A small image classifier, trained from scratch.
Model: 3.48M parameters, 48-pixel images.
Data: trained on telescope images of galaxies (Galaxy Zoo DECaLS), 88335 training examples, 10.1 epochs.
Rows from block 7, named by matrix and row number. Each number is 500 + 50 x the weight over its row's rms, rounded and kept within 0 to 999. All counts start at 0. Numbers have three digits each. After the name is the row's rms in percent of the matrix's.
# fc2: squeeze-excite expand (model.blocks.7.se.fc2.weight, 384x48), inputs 0-47
fc2.125 030:521520410491509541477471397426480438509503469443441520483481712495587496502484581519489473476491409470483485481448533503500523481470528497483475
fc2.126 073:446538523533532550469534558476531455439496463428497470493485445584402504463497528486375500577597403444494491511454403458479507448462489478466430
fc2.127 047:522561462511480628589495405427520532490500554654481516439502650511544517525536530499492491489519473478509532510537486492552460469489520502567497
fc2.128 086:479553430464469490239486525433462494493487500534501505537511433497449550479508514520492510459504578515498500496501586515512528489461508503464535
fc2.129 174:472540422549541473519502506462512443446497525492504497556524433467734409503507499544458471406523485510503451502467549505493535529540483474486526
fc2.130 111:582546612455537406539526514495439593524493476534514529562488497516416494585474480424573567433474512454501531507512583469509559449459500468435438
fc2.131 083:505578448502517535472529522545563474300485509556519537478517440491351480484465522480528524488477441531499516499471545488514450510561470465476415
fc2.132 137:488545508535490510480529496522524495391504541536510427589518488469434475516509475483488465440514541446501456500404566506511704495531509523484596
fc2.133 091:529572488578651484509572499556563473490475481437565576628512571507540486489478515540499511491529469490510520505514522393457517521469502537523603
fc2.134 074:510622483543569486523486454570545490510502467442499480566413598451540605495514511544507473509481463442501588499465553482460528495462488374535429
fc2.135 120:433513482400487519558503561527498442480492534513488612505480546529587607523475417482515458554527479525502468495451580423537419438476498434592517
fc2.136 057:442560529441516556457543416488460506506489544445518523523523391414443637484489470444522486435458508514478462501493348481540525540513456464517513
fc2.137 109:446560511457587513550522473467477507444524502565508501519484532419575570474534493514500490556559412533495563505509535443556509608499502366520612
fc2.138 069:516547455417483490488500535596483461487504499579504506354490398562331543477505549506480523513498498470499497494461424540498485513506529463583501
fc2.139 120:503533484506502561512578484461518441523476495517470439456506431445732628534492528480519472495526474487499485509551491526500460564523466481504523
fc2.140 136:453505579446546476478488378538514529518502470497502431540443549446546401414501503515588512479560578486499478501542449432512398582513523579494494
fc2.141 096:485575362464543491538416459479528532474495534531509484577473624491636528446478466505448530493472447501502529501481546436471554431502495442520559
fc2.142 271:493503498492501503497505501496508498503503502495500502505501739501750498496500495496506497493502500503497502500498502497497499504498498499492498
fc2.143 073:423597456480488464528478479442441549408502546510487542504492404505436484457548504529455504572466420529493516490386531479515618458552480497439573
fc2.144 057:468524478526554362508553548448430513502517585422499482567503341613428467479515549466488479493474525520495478500496457537446431488491488496470485
fc2.145 081:514433384461485471505438535618630481534493532468488460497493463428410455528504527526450471438447483489499598494413490507458521517490476564564484
fc2.146 070:547427621533432470431412506461509429509506443493503509653496450449417500511503516540420496524439479468503506499520467485539506525487481618509478
fc2.147 112:549506456449513516474557516422370474480504481497500532603506500521424445484505494547467485512479459494506492501479565696486493467439527522419470
fc2.148 056:520548532466494510599529435534468457533473501536478441540475601447578398535549527549488479363476494480516515486407479413488553442510564499539472
fc2.149 186:466595476587552518526455513499505547531497621556574525585485529519537521531477478536470487445442547496503501497445467674513469542425479495494456
fc2.150 045:461564552516463611488461463519521517528481459565497491472471612440598399486502479484484498498530481455495482487546519504500529451370586478424589
fc2.151 049:418510489523478532581428438462455465482478510458444524540472583540640483485538506531424530383552566528486458488456429500488568504491537443540447
fc2.152 105:520521465449530474451602540453476494465500539496510363585460475479422509482515484543534478504436548448512554502527565640549515527478478586466430
fc2.153 061:344506547522554507510494461531479497559508511580506459453484586370589474489494504518496465617507489496498549488498474541521522451498615470495542
fc2.154 144:521493525476503492474518586476480478509500448501503526536511738527455661493491489480439517551486516466506492504452497548520515495441499507500516
fc2.155 107:423511530523496541449570490486638452472510491500493465480491441526463498507517500534387489489640490497502346500463447513474585500470487497487458
fc2.156 165:482521482488492503520505481508507489514496499498486506487499815512581554473493494481479502500488486523504493502484488522507477459517471524482473
fc2.157 161:544509529421466503573551495607495542457508601518513532468518545414535495474480548559456518507530542425504535499351417465504537464455485546489582
fc2.158 037:487484471471545420551532544430528509488509465444499485541445384418297433500506506498439519514565449430491515494471482509481536453489524477492496
fc2.159 045:573520582541476489502526471561383474596495490545515507524496621554599596475509529517546510457512552466519523501396529555513490480481507410536532
fc2.160 075:434488516459495404483472463474586467420520465461498403575478453508425523521483492524410469518467459456496387508384475504483566492469466454498410
fc2.161 158:514556497532539640481439533456569496480513499526493533576534481479450532449508564528552487358419401477496474499428568537440523547518531481515465
fc2.162 067:430547434486574467503541495522504410436482417404497546525503381391467519466508551578502473568514473498500498504521404538510562532524510455450442
fc2.163 138:496509423464472585370501445548431449570551461537465466505533537548537397500526476564506511496572520579512530502411527568525453465532470433560500
fc2.164 091:357490515557501454508496409550442510513495412428500535414478583389591491510510466502526510457439566505494513501511502533505491432516445473511416
fc2.165 057:505527451531544473468543480400522480431504459452478500583506369439381487529481454558535505466491507440488501484473471443516460507459461500548351
fc2.166 076:517357462421551523496526504470481549421498494558528465447533569502557545533494533445589554436542519517505548507414599464534418466463474468515447
fc2.167 073:356494511435437522467364524469501518497495495471498548574527509463352564527501507485467532473428426467508540507530460488496542484550479563547471
fc2.168 100:531518508448542489483476513542520444524503646516512511510631428570469463510503433413477468415478567484497490503398524447516411508547468459456485
fc2.169 127:508468422502500509571482445492522442475433481487491482464500676558607441528506479426495494557474536520501520499463526514517474458516355478553538
fc2.170 129:578468545464526506547603372481525430494511458461502452599519622550538416545504456549474519484499547469501543503449552499524557492414496502555500
fc2.171 033:503473497545514571455514540515489533546465492581479500465524313470378401420513479535524490498540503510510570480551444481533555539500437537473507
fc2.172 055:546520530473455563513564400542464495499486536594505542395505433477349411518506504516601483534505534512494548489527525509509486543522555539556424
fc2.173 060:535513448463535477603494497511504468522525550489492492506447316493360436504497508567431478464531491544507488502523439583521535480517568487541449
fc2.174 053:548543493482526551491406441476577516454485521500431575521554301502509410503498456485521509469470448494488581495445516543554485537455458511536499
fc2.175 054:479466507552526425378479506401540482593483553480462487595484600485606512464518467498483456534442477502509507492426446471532447390505472536500493
fc2.176 136:506446481587493449491508554584491480620499554448502532511484459538453485522496623375514520479492499510501528505377443508490585501454496508471581
fc2.177 112:525511475487490501485486451463618489356506559544497434478580530445565535503492509526545633456556512471498455507487523538503486552467507634485524
fc2.178 138:486501481459528480442505500485483456497499465439504490503488383507210495481497493491477530506477483478504514494507471522494458496491510482506488
fc2.179 070:476531470471549539534411432502498492492511485513498489480488377442304595499497483575465515526508478483506534495465421462498555429516496449513458
fc2.180 066:496535584530527537482543479435592508467480558575498591416519618521532531490508538492487527506642538546499436496558508465529561467566489511561457
fc2.181 051:511467436548526624486468553412559503400491481544505528449533383480369436501497430475438489508468468502484478511518476452514550492436520511563540
fc2.182 135:489441392607533534494505511513504456437502527478490475580500424455487430527511540429511532311516534480499502503489464592472516514472484547519447
fc2.183 094:421528403451506399506471543512436481537501490457491469460498370459392529504503515505406510533509408497496543508448383501504445494512462486432511
fc2.184 124:521519471593479518566469232520512520477490510488530492494471360506472492499494504522507484506513495509499463503476488531511518497526475464482494
fc2.185 042:490602416562577572549398471429478499534523499447489514514542408490373463492514501495518520530565558426498480505475535423427464476510487439538501
fc2.186 113:512472585526477524213488520495552515498522496496518501545496569476564501507503480483518485522518487504499514501515514559508518529507526484518446
fc2.187 032:571512458478586586501471555545418474474520505452448549535486400436341483486490491485494503413534590574513517472545497536476531483470532470461469
fc2.188 061:487373377470500518530492527505481483494509463456488455548475657491510559514517462553393511462466470428503614485506544501492528465456509469554500
fc2.189 057:463509460475486515557518480502431450493532469425507508557478491546671333480477504467537494500523514503496430516486455505552472434479482551427425
fc2.190 062:451589457498502406567452492564444461526498487458524504478511444562394428470508493383589544569512469444511499507419478471494563524482499558558445
fc2.191 107:429433534511528499536491518536577365524502483545496503492526585559586594543517498556431515575457431527504506497427409496502558427479531549476472
fc2.192 077:529567466526438557489443486514491464593512554496489522560556583463561403468485456448395482453477501556492619503531553503437402490529531487504561
fc2.193 106:528480446486483458498482500522490509527496489540500501548507684482746490487503490491520525465499509492507551509520512483490452524524451509531499
fc2.194 105:490419540560486502381462548532600467523516494544499484454448586465527535409488490533514443447496515569503569500535628475493409456536463497527548
fc2.195 060:519481518484470499495559502593483447535495461535510503470501267473443386581490514502509491484565516468497472496530453512548516527500546516536547
fc2.196 166:500550445522462486492561558538510519498518522450498449544499449543469513482529490403440468500537561522501469495571582366512394524541535358490559
fc2.197 090:482509541505514522411550650490538480507513484481499512282498330504507499520504508496463477496503487488507519507481481512509509508511489493492479
fc2.198 064:494424540449515565513401507530635484499514484590503469437491441428408422516494493468437511466510459513478594506543405524498451504520525485514422
fc2.199 072:501532425533493524491389440575415497474509551479498518430520579527598461464532575499443490440572409541484537495496491476519428385478498500443501
fc2.200 121:498622412477427479475499507552410561564489551463450482543499470477438501456485478537468511449528491473496591490484428477454383495504495374470465
fc2.201 112:425566401606559521481499462524394477478516518398514430516491396496508521559516512548444482459391509466497436502443480445514475474514438466491471
fc2.202 061:473541483503507498340515631484530508503492482476470458527456392486343443461466541446539533491529498482496515511498540402515498534479495513489457
fc2.203 062:505513363545565509440479543449499404507504510541495542628515395433435463480504541462460522477509521521494539495471530431506468410540512475594513
fc2.204 072:406511480486512501450473631467429495575499522458504521529499564579576470468518583507505525559545421517504475512480488548527414535470580505373514
fc2.205 057:496486539519500500472510344524520497469512511493499496522498472463351259534487506516494494479503495526488492509463484466481477506507524504483500
fc2.206 112:547574534610524518482527478542509441570447503494577504587426567492549470537469513447477455651556460538503499505458456538488490512573495507515594
fc2.207 089:532595439426431376425480492492491432479466432556498504488532453477426450465478497487495549541525509384503523504402458437436512498454548456529468
fc2.208 107:543437556507548432542466438474478532490497470477497510547473614483523482511500568544506510411512571440494620499562506473481517469557446492543344
fc2.209 054:482505449504536602509503503504403448488495589540516518391471615424574455544510442522524433581465479554496496486477500418497503609469503464497497
fc2.210 029:484494484477555492456454447451391485589484470435524517486543660562645467473513469565515511477503574512488423509494485458566518515509508518488485
fc2.211 101:429577461480562462454530550502425540578496501422509509512478410392482531456479482462485490503674453507503511507436564538500533472454512496446466
fc2.212 072:541503506527494472305508466495547477457506484440508508628530465532396531534511498478447482545516453441493403494464464492521521438476453449457472
fc2.213 135:505559491480567484576487465563491563488507545437501477640501590459590513494517535587556498553522470492497557506592527468479521445482536383534535
fc2.214 045:508596487490534448459567530395466490453560468435512513527499671509543522512488494496475487523478461445482426522452534544467464504533576513398428
fc2.215 072:479600393515483493482489450526480446606480451468497575511516405502447525534454596501500483564526552464504488494460422447505654472492505485508508
fc2.216 053:484531474389496423455345545483466462494516443490477488579512555493654408484509559487481499516453492459510443500506532457519471452452511542488479
fc2.217 062:475546492429588487658584448499513452516509516497526517612497456528385539504493500509475488552433500543503515489505469365536479504483504450492464
fc2.218 038:517510612480491515453560439404503462453481519422492493565507404407348526494494485513448506495454464470501482521427455545513475555525529515475414
fc2.219 053:518552556588489528581503384443470405519480552557512476483485586431592494507504501485567470422479527427470506489491487531570472628498503476487506
fc2.220 089:523486376549489567476475364537443499417505488483503532550508459464437444487531539519367489547447416506507419493427503521524473471504521443495494
fc2.221 127:501420479486589504504573458511417398442490569501495406524504482461437432505506521384574441477562512462498548497491408457497528524541515419470499
fc2.222 072:476507563474509478472583523482572371515496505421509505598499483516381518544497566585493474436484493469504452496541462508502449419461503496435613
fc2.223 123:540562474513481553575450500494464431511506412520502477471552623503463603505501515428546478539653506509504469505584466399535480510455495508517484
fc2.224 069:472434510513478492547482505476472504453502503507524485326520351438472517478511514523539490520519478497505535497567522487479501460475688516485505
fc2.225 136:360521454456540461516539520489463467572508493445509498422480464487424496481510479472438485542479458328506483508482478460523432489525496451475620
fc2.226 120:482535492584555577549495447469509406512475486491516445522454461513657375444479468490515484582474493453500578501486509391474548526482479484526495
fc2.227 093:588461597477512399509534553514504538608510472438493462564480567471586543490486554490513507481534505479502609504450581503515491561493487509379449
fc2.228 146:502436460442537515497564514509454531586497478581497499594512466552447453552510566451453527525512468572507492501442532472509418534541463323534536
fc2.229 049:446548482489468523625356454577500524534503507475564465414498629520587498496483499450501491475462464474497545489482528535531569563430523481461486
fc2.230 040:482464425490585505468498444387553490523503519536487518511505396489367597406509485518483510486402535443486571496504487503517463440440437493485454
fc2.231 066:507501388554539532492538560446476485491501611527495505509514406642436525451506532488422474501475409419499513499485391463477509488437508508518534
fc2.232 087:584525561590496546439530570560589464407503506557504524561467589467542583446479529536489468581590425521499527495478447448515513476522503461555468
fc2.233 127:449595508480501507675477491510496486482531467477596575414515532502550493502489509528506548431467534627494489490419493450454557479527511511517433
fc2.234 062:533486480422485462446426416522466441347491557475500508412513470526372465514516448460577462507470509484512482497436463514489515418532476448524437
fc2.235 211:511527508505490479517497490498505484490505488501497500522480731498742521505506491517505470512507505514504512501490505478527500519497487514506490
fc2.236 051:514471472435497510451512457557500451469450489482493474329472609404548542474482493499552487415493477502503514498472432468496483473512344480508498
fc2.237 056:582519470437474494506583433526425458460529533440498499454489393553413480493477444480474469496459353478495438506457452483416493500538481557470574
fc2.238 040:484455570520470436475422591579495477482411473426483450525509344478410576475478487451522475494540502558511509483463499493518485529492583588515476
fc2.239 093:591461467529489468474464466482482500384502447535509481437494460419430452455453455515514544549442482348500530494531396556487438511486509438544543
fc2.240 070:465582571499485532495475498546600459425502442538466511544501589504567532559462521495441512433529515504478588499428563536415563483446550391538527
fc2.241 057:524448387448507498409523589558458492485513543504496461439462588598577381506501511464509498475552504493495568521477457548495567517462523561496589
fc2.242 029:477428487489486571544534503488532434492509470515504470520496309507352478501505516495436540475554483528467502522454511563512517472411474427534562
fc2.243 154:466534427460484444466522611496490485521485527545533571541512433473653376489514523477508529583534541504497508502530530607506507530534525595510481
fc2.244 147:505501524499497484467476537548490493525487528545488505584504717500624354497500482530504511559468488475506499497429535474506474526470505471490548
fc2.245 252:493472532479497534511471494491529461565499464495500471482495668511756489498500463491460515504499518471502501502562508475498552501480526502503502
fc2.246 130:446573446409577447546453436470538378427490511463495484543482460459465474511487507540534595442501486628500400493461504452493548501528451500483513
fc2.247 054:500397432458441519515475543597485490412492464469511451467452392454436460503517523559459520439386480471490607498547529458466547461465503513462445
fc2.248 188:513510489496507517554492518510496462483501515509503476453490234475318522489496483512485501490497501491499513499539511471498507539492511487501482
fc2.249 042:510465459441549468517509476547473498403517525527463521414477614478618590509517524538597488374483497526490511497585520546452516534552546475458520
fc2.250 096:498504545481493470410465549495615483496486477479499422539476496539403564468499495512517566629422488569503550493579498477481632484500506476461440
fc2.251 077:453497609472537548545468562418555454398493454520500510532486541401602555522503482442444562445458515544507392502497501578440553527484491502495496
fc2.252 087:431523400452530481519504502491463502525523427467546506383507568514552510470480455446524571350522489492479543500472550418410550515518528591478494
fc2.253 041:434490485509504525485439458504490472443500517452490424512487652578594383496489487574597477508516496516473431510477466417522422498469482439498549
fc2.254 094:504491515480496494481509485508516500513505502508490500478505733509743501499503489501490504505517498505497519493508507528528521504503504493514515
fc2.255 082:447449477453535479474600550529555464434496516534546519559471558506556505487494480503451482352527488542517468498562441512495557421365460440445509
fc2.256 040:488497517497485452512527448522527528490485480462480524496499351521262514483502509524473502470414503570507501514416492510493501516481474477433489
fc2.257 079:497444537525497508438536430546508488500496512492531499435496559529578476508509460569447486439415529546506524496480390588511504421462498323453478
fc2.258 084:472416510475520522522482487484492456461505470491504451553552558412667461503497381536479492489552479529493563493435522404494460436579500457504568
fc2.259 085:493580563489523514548572463471621478542509571525511478423438411520474547508472588541458479489547457600508508504372519473495524489497494593508472
fc2.260 054:513410501542508566479494320506527517528521514596434500449476625533549545494508461525467514390521435467488519498494448495460527509531447524525482
fc2.261 137:507557539514477499547531475510473422521503547569497473566508527558554545528497547427399656421556556494499518497562595580513426490489487491532507
fc2.262 216:494502497485504535517510497510498534472503501512503491520508215495325496496495472492493513490494510503495507499486503514500488532497506483501505
fc2.263 060:513458527512502544482502484560519466532501534605463455420474703519476499464488523558420489414501491481518509489436483485509531471542591521513418
fc2.264 043:516439530505521493572439361522505462486472475510538481414494392520359566493533496443509480527465404451482507534479568523564544508482491523467560
fc2.265 123:436480508498513563520491342461556486433496472493500460469503453505458472502514460516460500565471518571498373499428482486515541366409470558495495
fc2.266 129:452584360445433507515579549594473456582512500610532516547514442470477500493489508464485563374502514480501553499555559484513526486491487549510510
fc2.267 053:533426503479515563542406514397477505488502590535477444468457612391601492532521494524478491479403493499487415496425483527467458479493535566521502
fc2.268 081:505513495434425505446487467507535457510479440522522454611486675517643458503502490559486507545485459465490555504522471548493460446538577492457492
fc2.269 071:558420490498565600476487603462552625472521496546504494557541445456422478546505553602534575542524515461488509490456412465450503508538453521482502
fc2.270 056:433480440503554482495423428538455405563531492470499529542499631484531409507482523408458472550563483520493476493377431535498560466450507502469514
fc2.271 112:492523513412462442575584396533410517545502460515495482555577541494556552493500545525437550449486490646500517505488432579517529493480532448525454
fc2.272 045:453525526564498582515483491531518525455478424508524624473495580586638421504467500490485489512491530498512497487491462547505385444534590492522579
fc2.273 178:495491517458397725485550517550408464486501494483498558460507559432556490483517515548508507507471498446498480499443455450560484505494515506474568
fc2.274 054:488582557539536561563503467507574466496482482577517477519479563467625542506498508429436511451578518439501502515469471573453471416461401514467595
fc2.275 098:501552410456476527451494486518631434541500525527510481587486468482424564456530523609538558426528483512504520505379552438515469455479521542498432
fc2.276 089:484523406475466413441519534429447550520506559396484495545480517440591489513534566541531517519438528380506527503455508548545438541493529565473596
fc2.277 141:512366470481570510555554505542523528591518437487465489361519489482435590517477506513511549505483558475501490502519401474459519485490507373449491
fc2.278 082:469480465492542467486504559543500442511514462592508510467548560460568350402514534542553452413578535484489518500428439447473558555491521541453448
fc2.279 029:494514488440561523476439515493587475503520498530503451469496360548321553478503511511412492516508406469498461520425517470507559526484536527455459
fc2.280 069:464539448472468501517551409569454498574516475475516476456521436427427378563492595541450509419587480508497472488438551431488415460502532503523484
fc2.281 064:549529496439575495452479573459426514493504463576495452571468372469439657506505440450412486453509530457501481505537498508484474521517460476571521
fc2.282 056:530458495448564488431581603477494534598485509587495479528477580435580533582472519513561506461517528427521524511525380500501584517456467488555507
fc2.283 060:423481468525489538397455530493475554500524471519515481534541485523365499406489497459385479586496494472501538497376466481514420539456506493537583
fc2.284 212:507473418465472512520522604479452475499493519524508509565510718497606387468505495518484457476472491460500473496486478477505545578497492521478525
fc2.285 053:503520446479547445471478488500505416408502525460502547413475382455434446522487546475548469597508455463505437500510457557485634414522499527529457
fc2.286 098:512489435502507498292501566532539508487496492531482521301503472468414470481496521476470504497537501501506531503523472530470457507519542522536486
fc2.287 092:483446531423508475324488489484533497493495430517503489425541554585564342531508504454519536555442513502487501495527496512458583527520515456491509
fc2.288 086:459550617570538452566474550418606520580508542593479486510480443489429540509515529491460491501619522473500511492538528437490551490529501560558565
fc2.289 156:501443540586499521541510524465520428487498392503493533526485538483534492472499425585511548617583562404500482500554610392510497489462496539463510
fc2.290 128:570380435447477476553522499583495574511495542630505504450481410439478530440474468426482484553534419511507426500408505494511454516539489455498486
fc2.291 160:431385475446458589518599463505528464452508500502591493545490526445552520512444531491434486474567511450494461501486433426414424538524440473485412
fc2.292 068:459419625490426508560445503525522428534505468473539530490523653437534574551521546484528480522494539489498518502555450401469491567500482458545441
fc2.293 402:509505396497503498496510495494512512497497493490506475522506410493789619506494486495500497493506492503502513502492503483497494496501505505483515
fc2.294 057:436566428490469603582454545560485514583482472439532522411474413505402454516502427513475476500423502521505529487482505433525424502544484481593546
fc2.295 069:446476528499498417512333513516631449466477460399496509411503437478417515462482468484441476511550513556510462498482498485499490523528523485549591
fc2.296 072:488461610554451606412535537508491583446507507530511495567445634514507616455508486525504526463518496495496438508585555486530562489497503470442493
fc2.297 065:527433516546436500529498518455497433483508473466497487416490397566370432483476465515397559370526500453489497497560531559494464508451507448454461
fc2.298 072:510558425477395522461418521489501436488480510507504499468500465523394511517476500479467524434511564537499519498549537511317586506462524427509575
fc2.299 070:484534492482464494716519494511504506465510507491493483435488408470363534568496524473524520472404518503489447510504489555506514518567428490499525
fc2.300 132:440433445490490532498587477502555548695502502490499525497502551471617415533505494511501500606447506475497417503541461471495508547524490528516513
fc2.301 049:398506505547452450346505557513565465467479482434492536552520468470347545504491479506497455551512448449502521473468457479492457393447502498510481
fc2.302 061:460477405543566538506576494541505497451505518476483471494433619525600451500498455540492455423573488509519595494481375467433452518520478445498553
fc2.303 079:536341506414481467598454480497495525454510466532479567598445476558394457505513540549469469438500479508502527488489489475504595465488529531539583
fc2.304 051:421424612502467542454562526552475457520490531443475446609466478494336480480494474483515468538473411482500462495435442506490582539481491486522487
fc2.305 060:532437403480533451459486598509526516449501546509502488460541286476393500509482450517556499408456532519494534493504522494474472481532518487506486
fc2.306 063:544409503544450512538567542538457516529490498490521481520491704588528437535489434519542512507522481548480406505562540446494474520489487478461428
fc2.307 246:535499543531516494632552762439471465477498461511510496496496564470548517466500524519503466456495497458503500503528482502523496513508475503477531
fc2.308 065:548405465464434516488389549510582465399504465489508508518524544524322478493488487482492511428427503427502559512478464456478537506520453509451492
fc2.309 102:490587327595522476378581566520530504555474475501495554492450430524465535427467543552444519499535483544503515502504492488443539497527477486544468
fc2.310 065:450492577505535506433438533429544500473490502440507494654477462504384549484552549564507518495591492403501499508486520531412486465427504501482440
fc2.311 039:455494498467548464454486425541605480598468454528522495407543375498366552517470529444495502506499456438484531488461526406512474423503463499495499
fc2.312 079:473442483465457528458542539484424483521492553541491406574472575525555501462521506430461527345528483542499466493501466460496390583478542556510420
fc2.313 068:525405354539514470493541517530542449584506496540489552464468397407425511469492576474519529466587493574499470513441502566484484499439508499537552
fc2.314 098:475580542464513489513548557519507455522493484455496400567480480473394470569509574514553491459625523513500593494527597523484423559453539442447485
fc2.315 086:510510502509469522493517482455449411409489520624564445380513583542544432523519556528489444465492513508505507506541517503527589400448530490400501
fc2.316 061:505444453485496512482592429475518513490484463554505479367487566381626512482478512544481504445470514459510510492455495474498647469532465501467561
fc2.317 098:515534427516411619472517584473602477478511559529602509525506419475471385535519485515518494439584482496504510508537524447564529566491469531501564
fc2.318 128:469502491480521511515483559529518493476513498523518500506501316383259492497493503494480519493519503501501491499499506500495502516500457508504542
fc2.319 081:498479521492419523369561513573480447390452505515529508576543413476383494534508542509490481432497519471497542494506475441581571497462560547507557
fc2.320 052:437437517418452541490521538491471445486546418473615413537497382510440439550525547540512512478468529526505476500460426598492533449438547487466557
fc2.321 181:520554500556525523517530407578491501577493572495514405590523599496550448490489594561519469471460606421495477498548530457505546445483475522557446
fc2.322 074:497500487511481487493499458527498509496518498506498494237512698542512490510493497494501505503480513522508496479508490517539524509498487531490497
fc2.323 072:378495585506502440505491555540524530548497494512493394546507639414591486512503539485398488484570532559504512501481559526506525543464508492428529
fc2.324 076:585491438469476353469538501550571473458518481675494468403470563487560528557486535514490528458523507445489501504485488489505479546481487542452445
fc2.325 096:515462569537405549392565496614523496404584487474598538482525562484558508468534566412501502454520480475498507503587434497518513444503529517493494
fc2.326 099:450557476519453530505527454486537500489501535450515466551501500464375570468458434603529492516514514507495403497428634445524519408570480511439448
fc2.327 075:519525602530534530460536491523504489459498486505493498562492217463520428506489482503489509470491518460508512509547528502496489490500481531503475
fc2.328 071:489527530497496556435489498493433428526506418383504522605500403443429492463492517512586533504412479538496490505493496444523403426470579504535439
fc2.329 145:511477427429538531507562464489397561519499477517495405501518472418449467533500519543457543507366405485498532496456491475498446488533522645500541
fc2.330 046:499444495520495525508599552386485452511508515529506491491494627540571413490471564545531493364434446438503413496459508520509488443483479459505550
fc2.331 118:496501558472473542424484540486528503442502480541503512496500231503425456513472504491498465442523483468500473505507483557499503495494495426460522
fc2.332 096:477507495443530468439412551518489503626500541490508447401494526445379511467495531507434518484542419448489656501475461503488475527489473470516552
fc2.333 071:528382423494487522532479487492474466376529522541561542552475572460559449524534486473494469481477513474500504493555534464314510532503526580468517
fc2.334 043:450484368548465440506544562537494434448493437437484514579442404533378507483498492425456514555478432561494477522516467443482569470492474455514485
fc2.335 123:503351391529468557490399523465474424513496554489539480408491534439561544493505492506474545421516474505491463495537467480468433513514495472481372
fc2.336 084:514473422557545591477478528462597446492517446490506541444511608515520363493512545523483566462489513514492538505506546384500561423485552554550513
fc2.337 045:410400423474552502606433569475424539524533515452495513514510611496606467540544568574524532549459505457509559501464461458453497497464507543493501
fc2.338 078:499445399428522439466591470511458511424441472435474525488532574497600406498478508492443561460450469468507462508437472561472413492523517474470597
fc2.339 063:595415536486497483497561351512474480467481499493493371392505387531455550557491458553508492554435521466507489491510444531492463469536509484484470
fc2.340 113:509429530445454536475514468496467353556504479447547502475577564511536439447477568467567505443459423479495462497474538513524587435510589437557549
fc2.341 054:492573459532471459457445352481511561511451482460539474468493485464308518440481499501502548477531456428490472509488541545500498524507555587472485
fc2.342 098:460532270480477430480578449492589442513496483418504520498493416489461405493510529506461492508477491504500502494490517509501496451485518544437504
fc2.343 097:429512375479472438515529509501503469565497538466485614578460600434599459468514501538541563464511556444499530507582497513517476501475519441488404
fc2.344 127:517473435484402465561449517533440575541496507481496515616519414542484526454516568601447535473509608582503495502544585451517522504537528438496460
fc2.345 041:467478644510469503542548531518585518547548517554487537548498434517325465501521459494529477532409511565486480522563459508517554539497547521510436
fc2.346 071:424536403459510526494474526371476534454497602508512434544424619439550421543486486462532487537508453515516545487449501471507604519474487511512443
fc2.347 040:448570442450454542505524388459496500535456575549457480482537668436581488484488473492536521401489509505525484514425528435477445503492561531512514
fc2.348 074:462573526410580484470601512509529439440513514538502526506530441482437516487504381456529510525513543395496489500587543475470408591532486567495448
fc2.349 068:460538477574544490505496494424484446554488487562483545500521493636367551453516538438426525584579508478506456495495456557540537422456475441513534
fc2.350 128:634556490488375565454536509421448474538498502563488451491482451447464465561506528506507509417557464414499463490439445460508500388491532466497464
fc2.351 117:501389512482528491432445472426448649561482532532490467433491469515439577544482400479496432464533459441500505499467511421503585519481481510564510
fc2.352 106:407611429524464425495528510446590473436566455399456482463483467446434443525497481523469487477491525503495511503539550507522606491568608485497470
fc2.353 048:486519462431476487487528514573506480429524548457480486533545388594415639461528511470489476519536509451477500485481561600455533472470436597538458
fc2.354 082:477513459487498506514504499508489503497495490453510489543486765513692516515502494504516501502461498505501495503512497499515505461496511493493484
fc2.355 036:409461452505515512533505544468479432520496479458506503553466368472402442437455443479436468571529387423524440507474414499516513471459493505426484
fc2.356 093:495541522524483457691547479505458516478486486516469456259497464502429501532488495535492509486504480501512512495515526485486510498499483479503505
fc2.357 071:427424568511354454472445490571502412463496495459512418484507588544550500535469542539571473583393436500510510501519459480506528456542510517483498
fc2.358 102:488608506463475559438543487513544497569482593575483504487522429475467546502467572620524532516509500530502540496615632475512496446531491484537442
fc2.359 047:479514367504502494371546515512490502508400519478524489475494655506559475523494484484508491485456490493484514491532548587368511471498582523494535
fc2.360 059:501451561546534362513417442512506493596520533635491464492479610499586542504496506470518465535535534481496392486478547492504492510522492560442503
fc2.361 094:537419444518474578637425420477490505478490476612506540480517448568440479532488498438457530493588482572497448497429527457515548576483505484550481
fc2.362 091:466451490453468522477440561527473596449487468449506428433569364507511499523491472523452562349511522458507548495562424482529470453548509532471529
fc2.363 077:506551508580564437490520501516477447403500459567500456509521623553584444526503495413417480492479507440502567503407533496488417526453492422543514
fc2.364 102:494515516472488494548376424524474472588501581442509463462561621432527550490497554484441496585606439530497567505507496505487484557464501503488417
fc2.365 088:471493621483491520495414522481523411452481359473519512563494509456391580550442574540467507427467510476509451488495477529515532542521483409485462
fc2.366 139:500530465475534440259522593509506516515476492524491472448502434496467529513515515434473522423469445474501554499573458488469484560521484506469477
fc2.367 062:567468457500463423515481427606442429593507483485502482550468431428402478523477508479482437607412525547482577498433489551487519532498538500513546
fc2.368 075:551534424449487451598468408479530489485490517557487479518481319440406557429508537533502467428490511559506590488463501507489479483528478483536523
fc2.369 074:551514524459527478411529523478455490403481485440605518580476460494387495466504422521466461470467432432507520498467437565447489453516526560514621
fc2.370 090:530385509479551492497469460563449434456496504338498519448450401544417477526534559493529495483478522537489579494516522482501430447441575500511558
fc2.371 092:474460532427397441461511420541493519485532517469409544576494456577433483533508545463513524488511421490501552502422497398540539380507502533449439
fc2.372 079:490536502523494452484555573562488412602494588538559566520491512518602467495513600452500414466594552473496492498505476530522507546517518576419432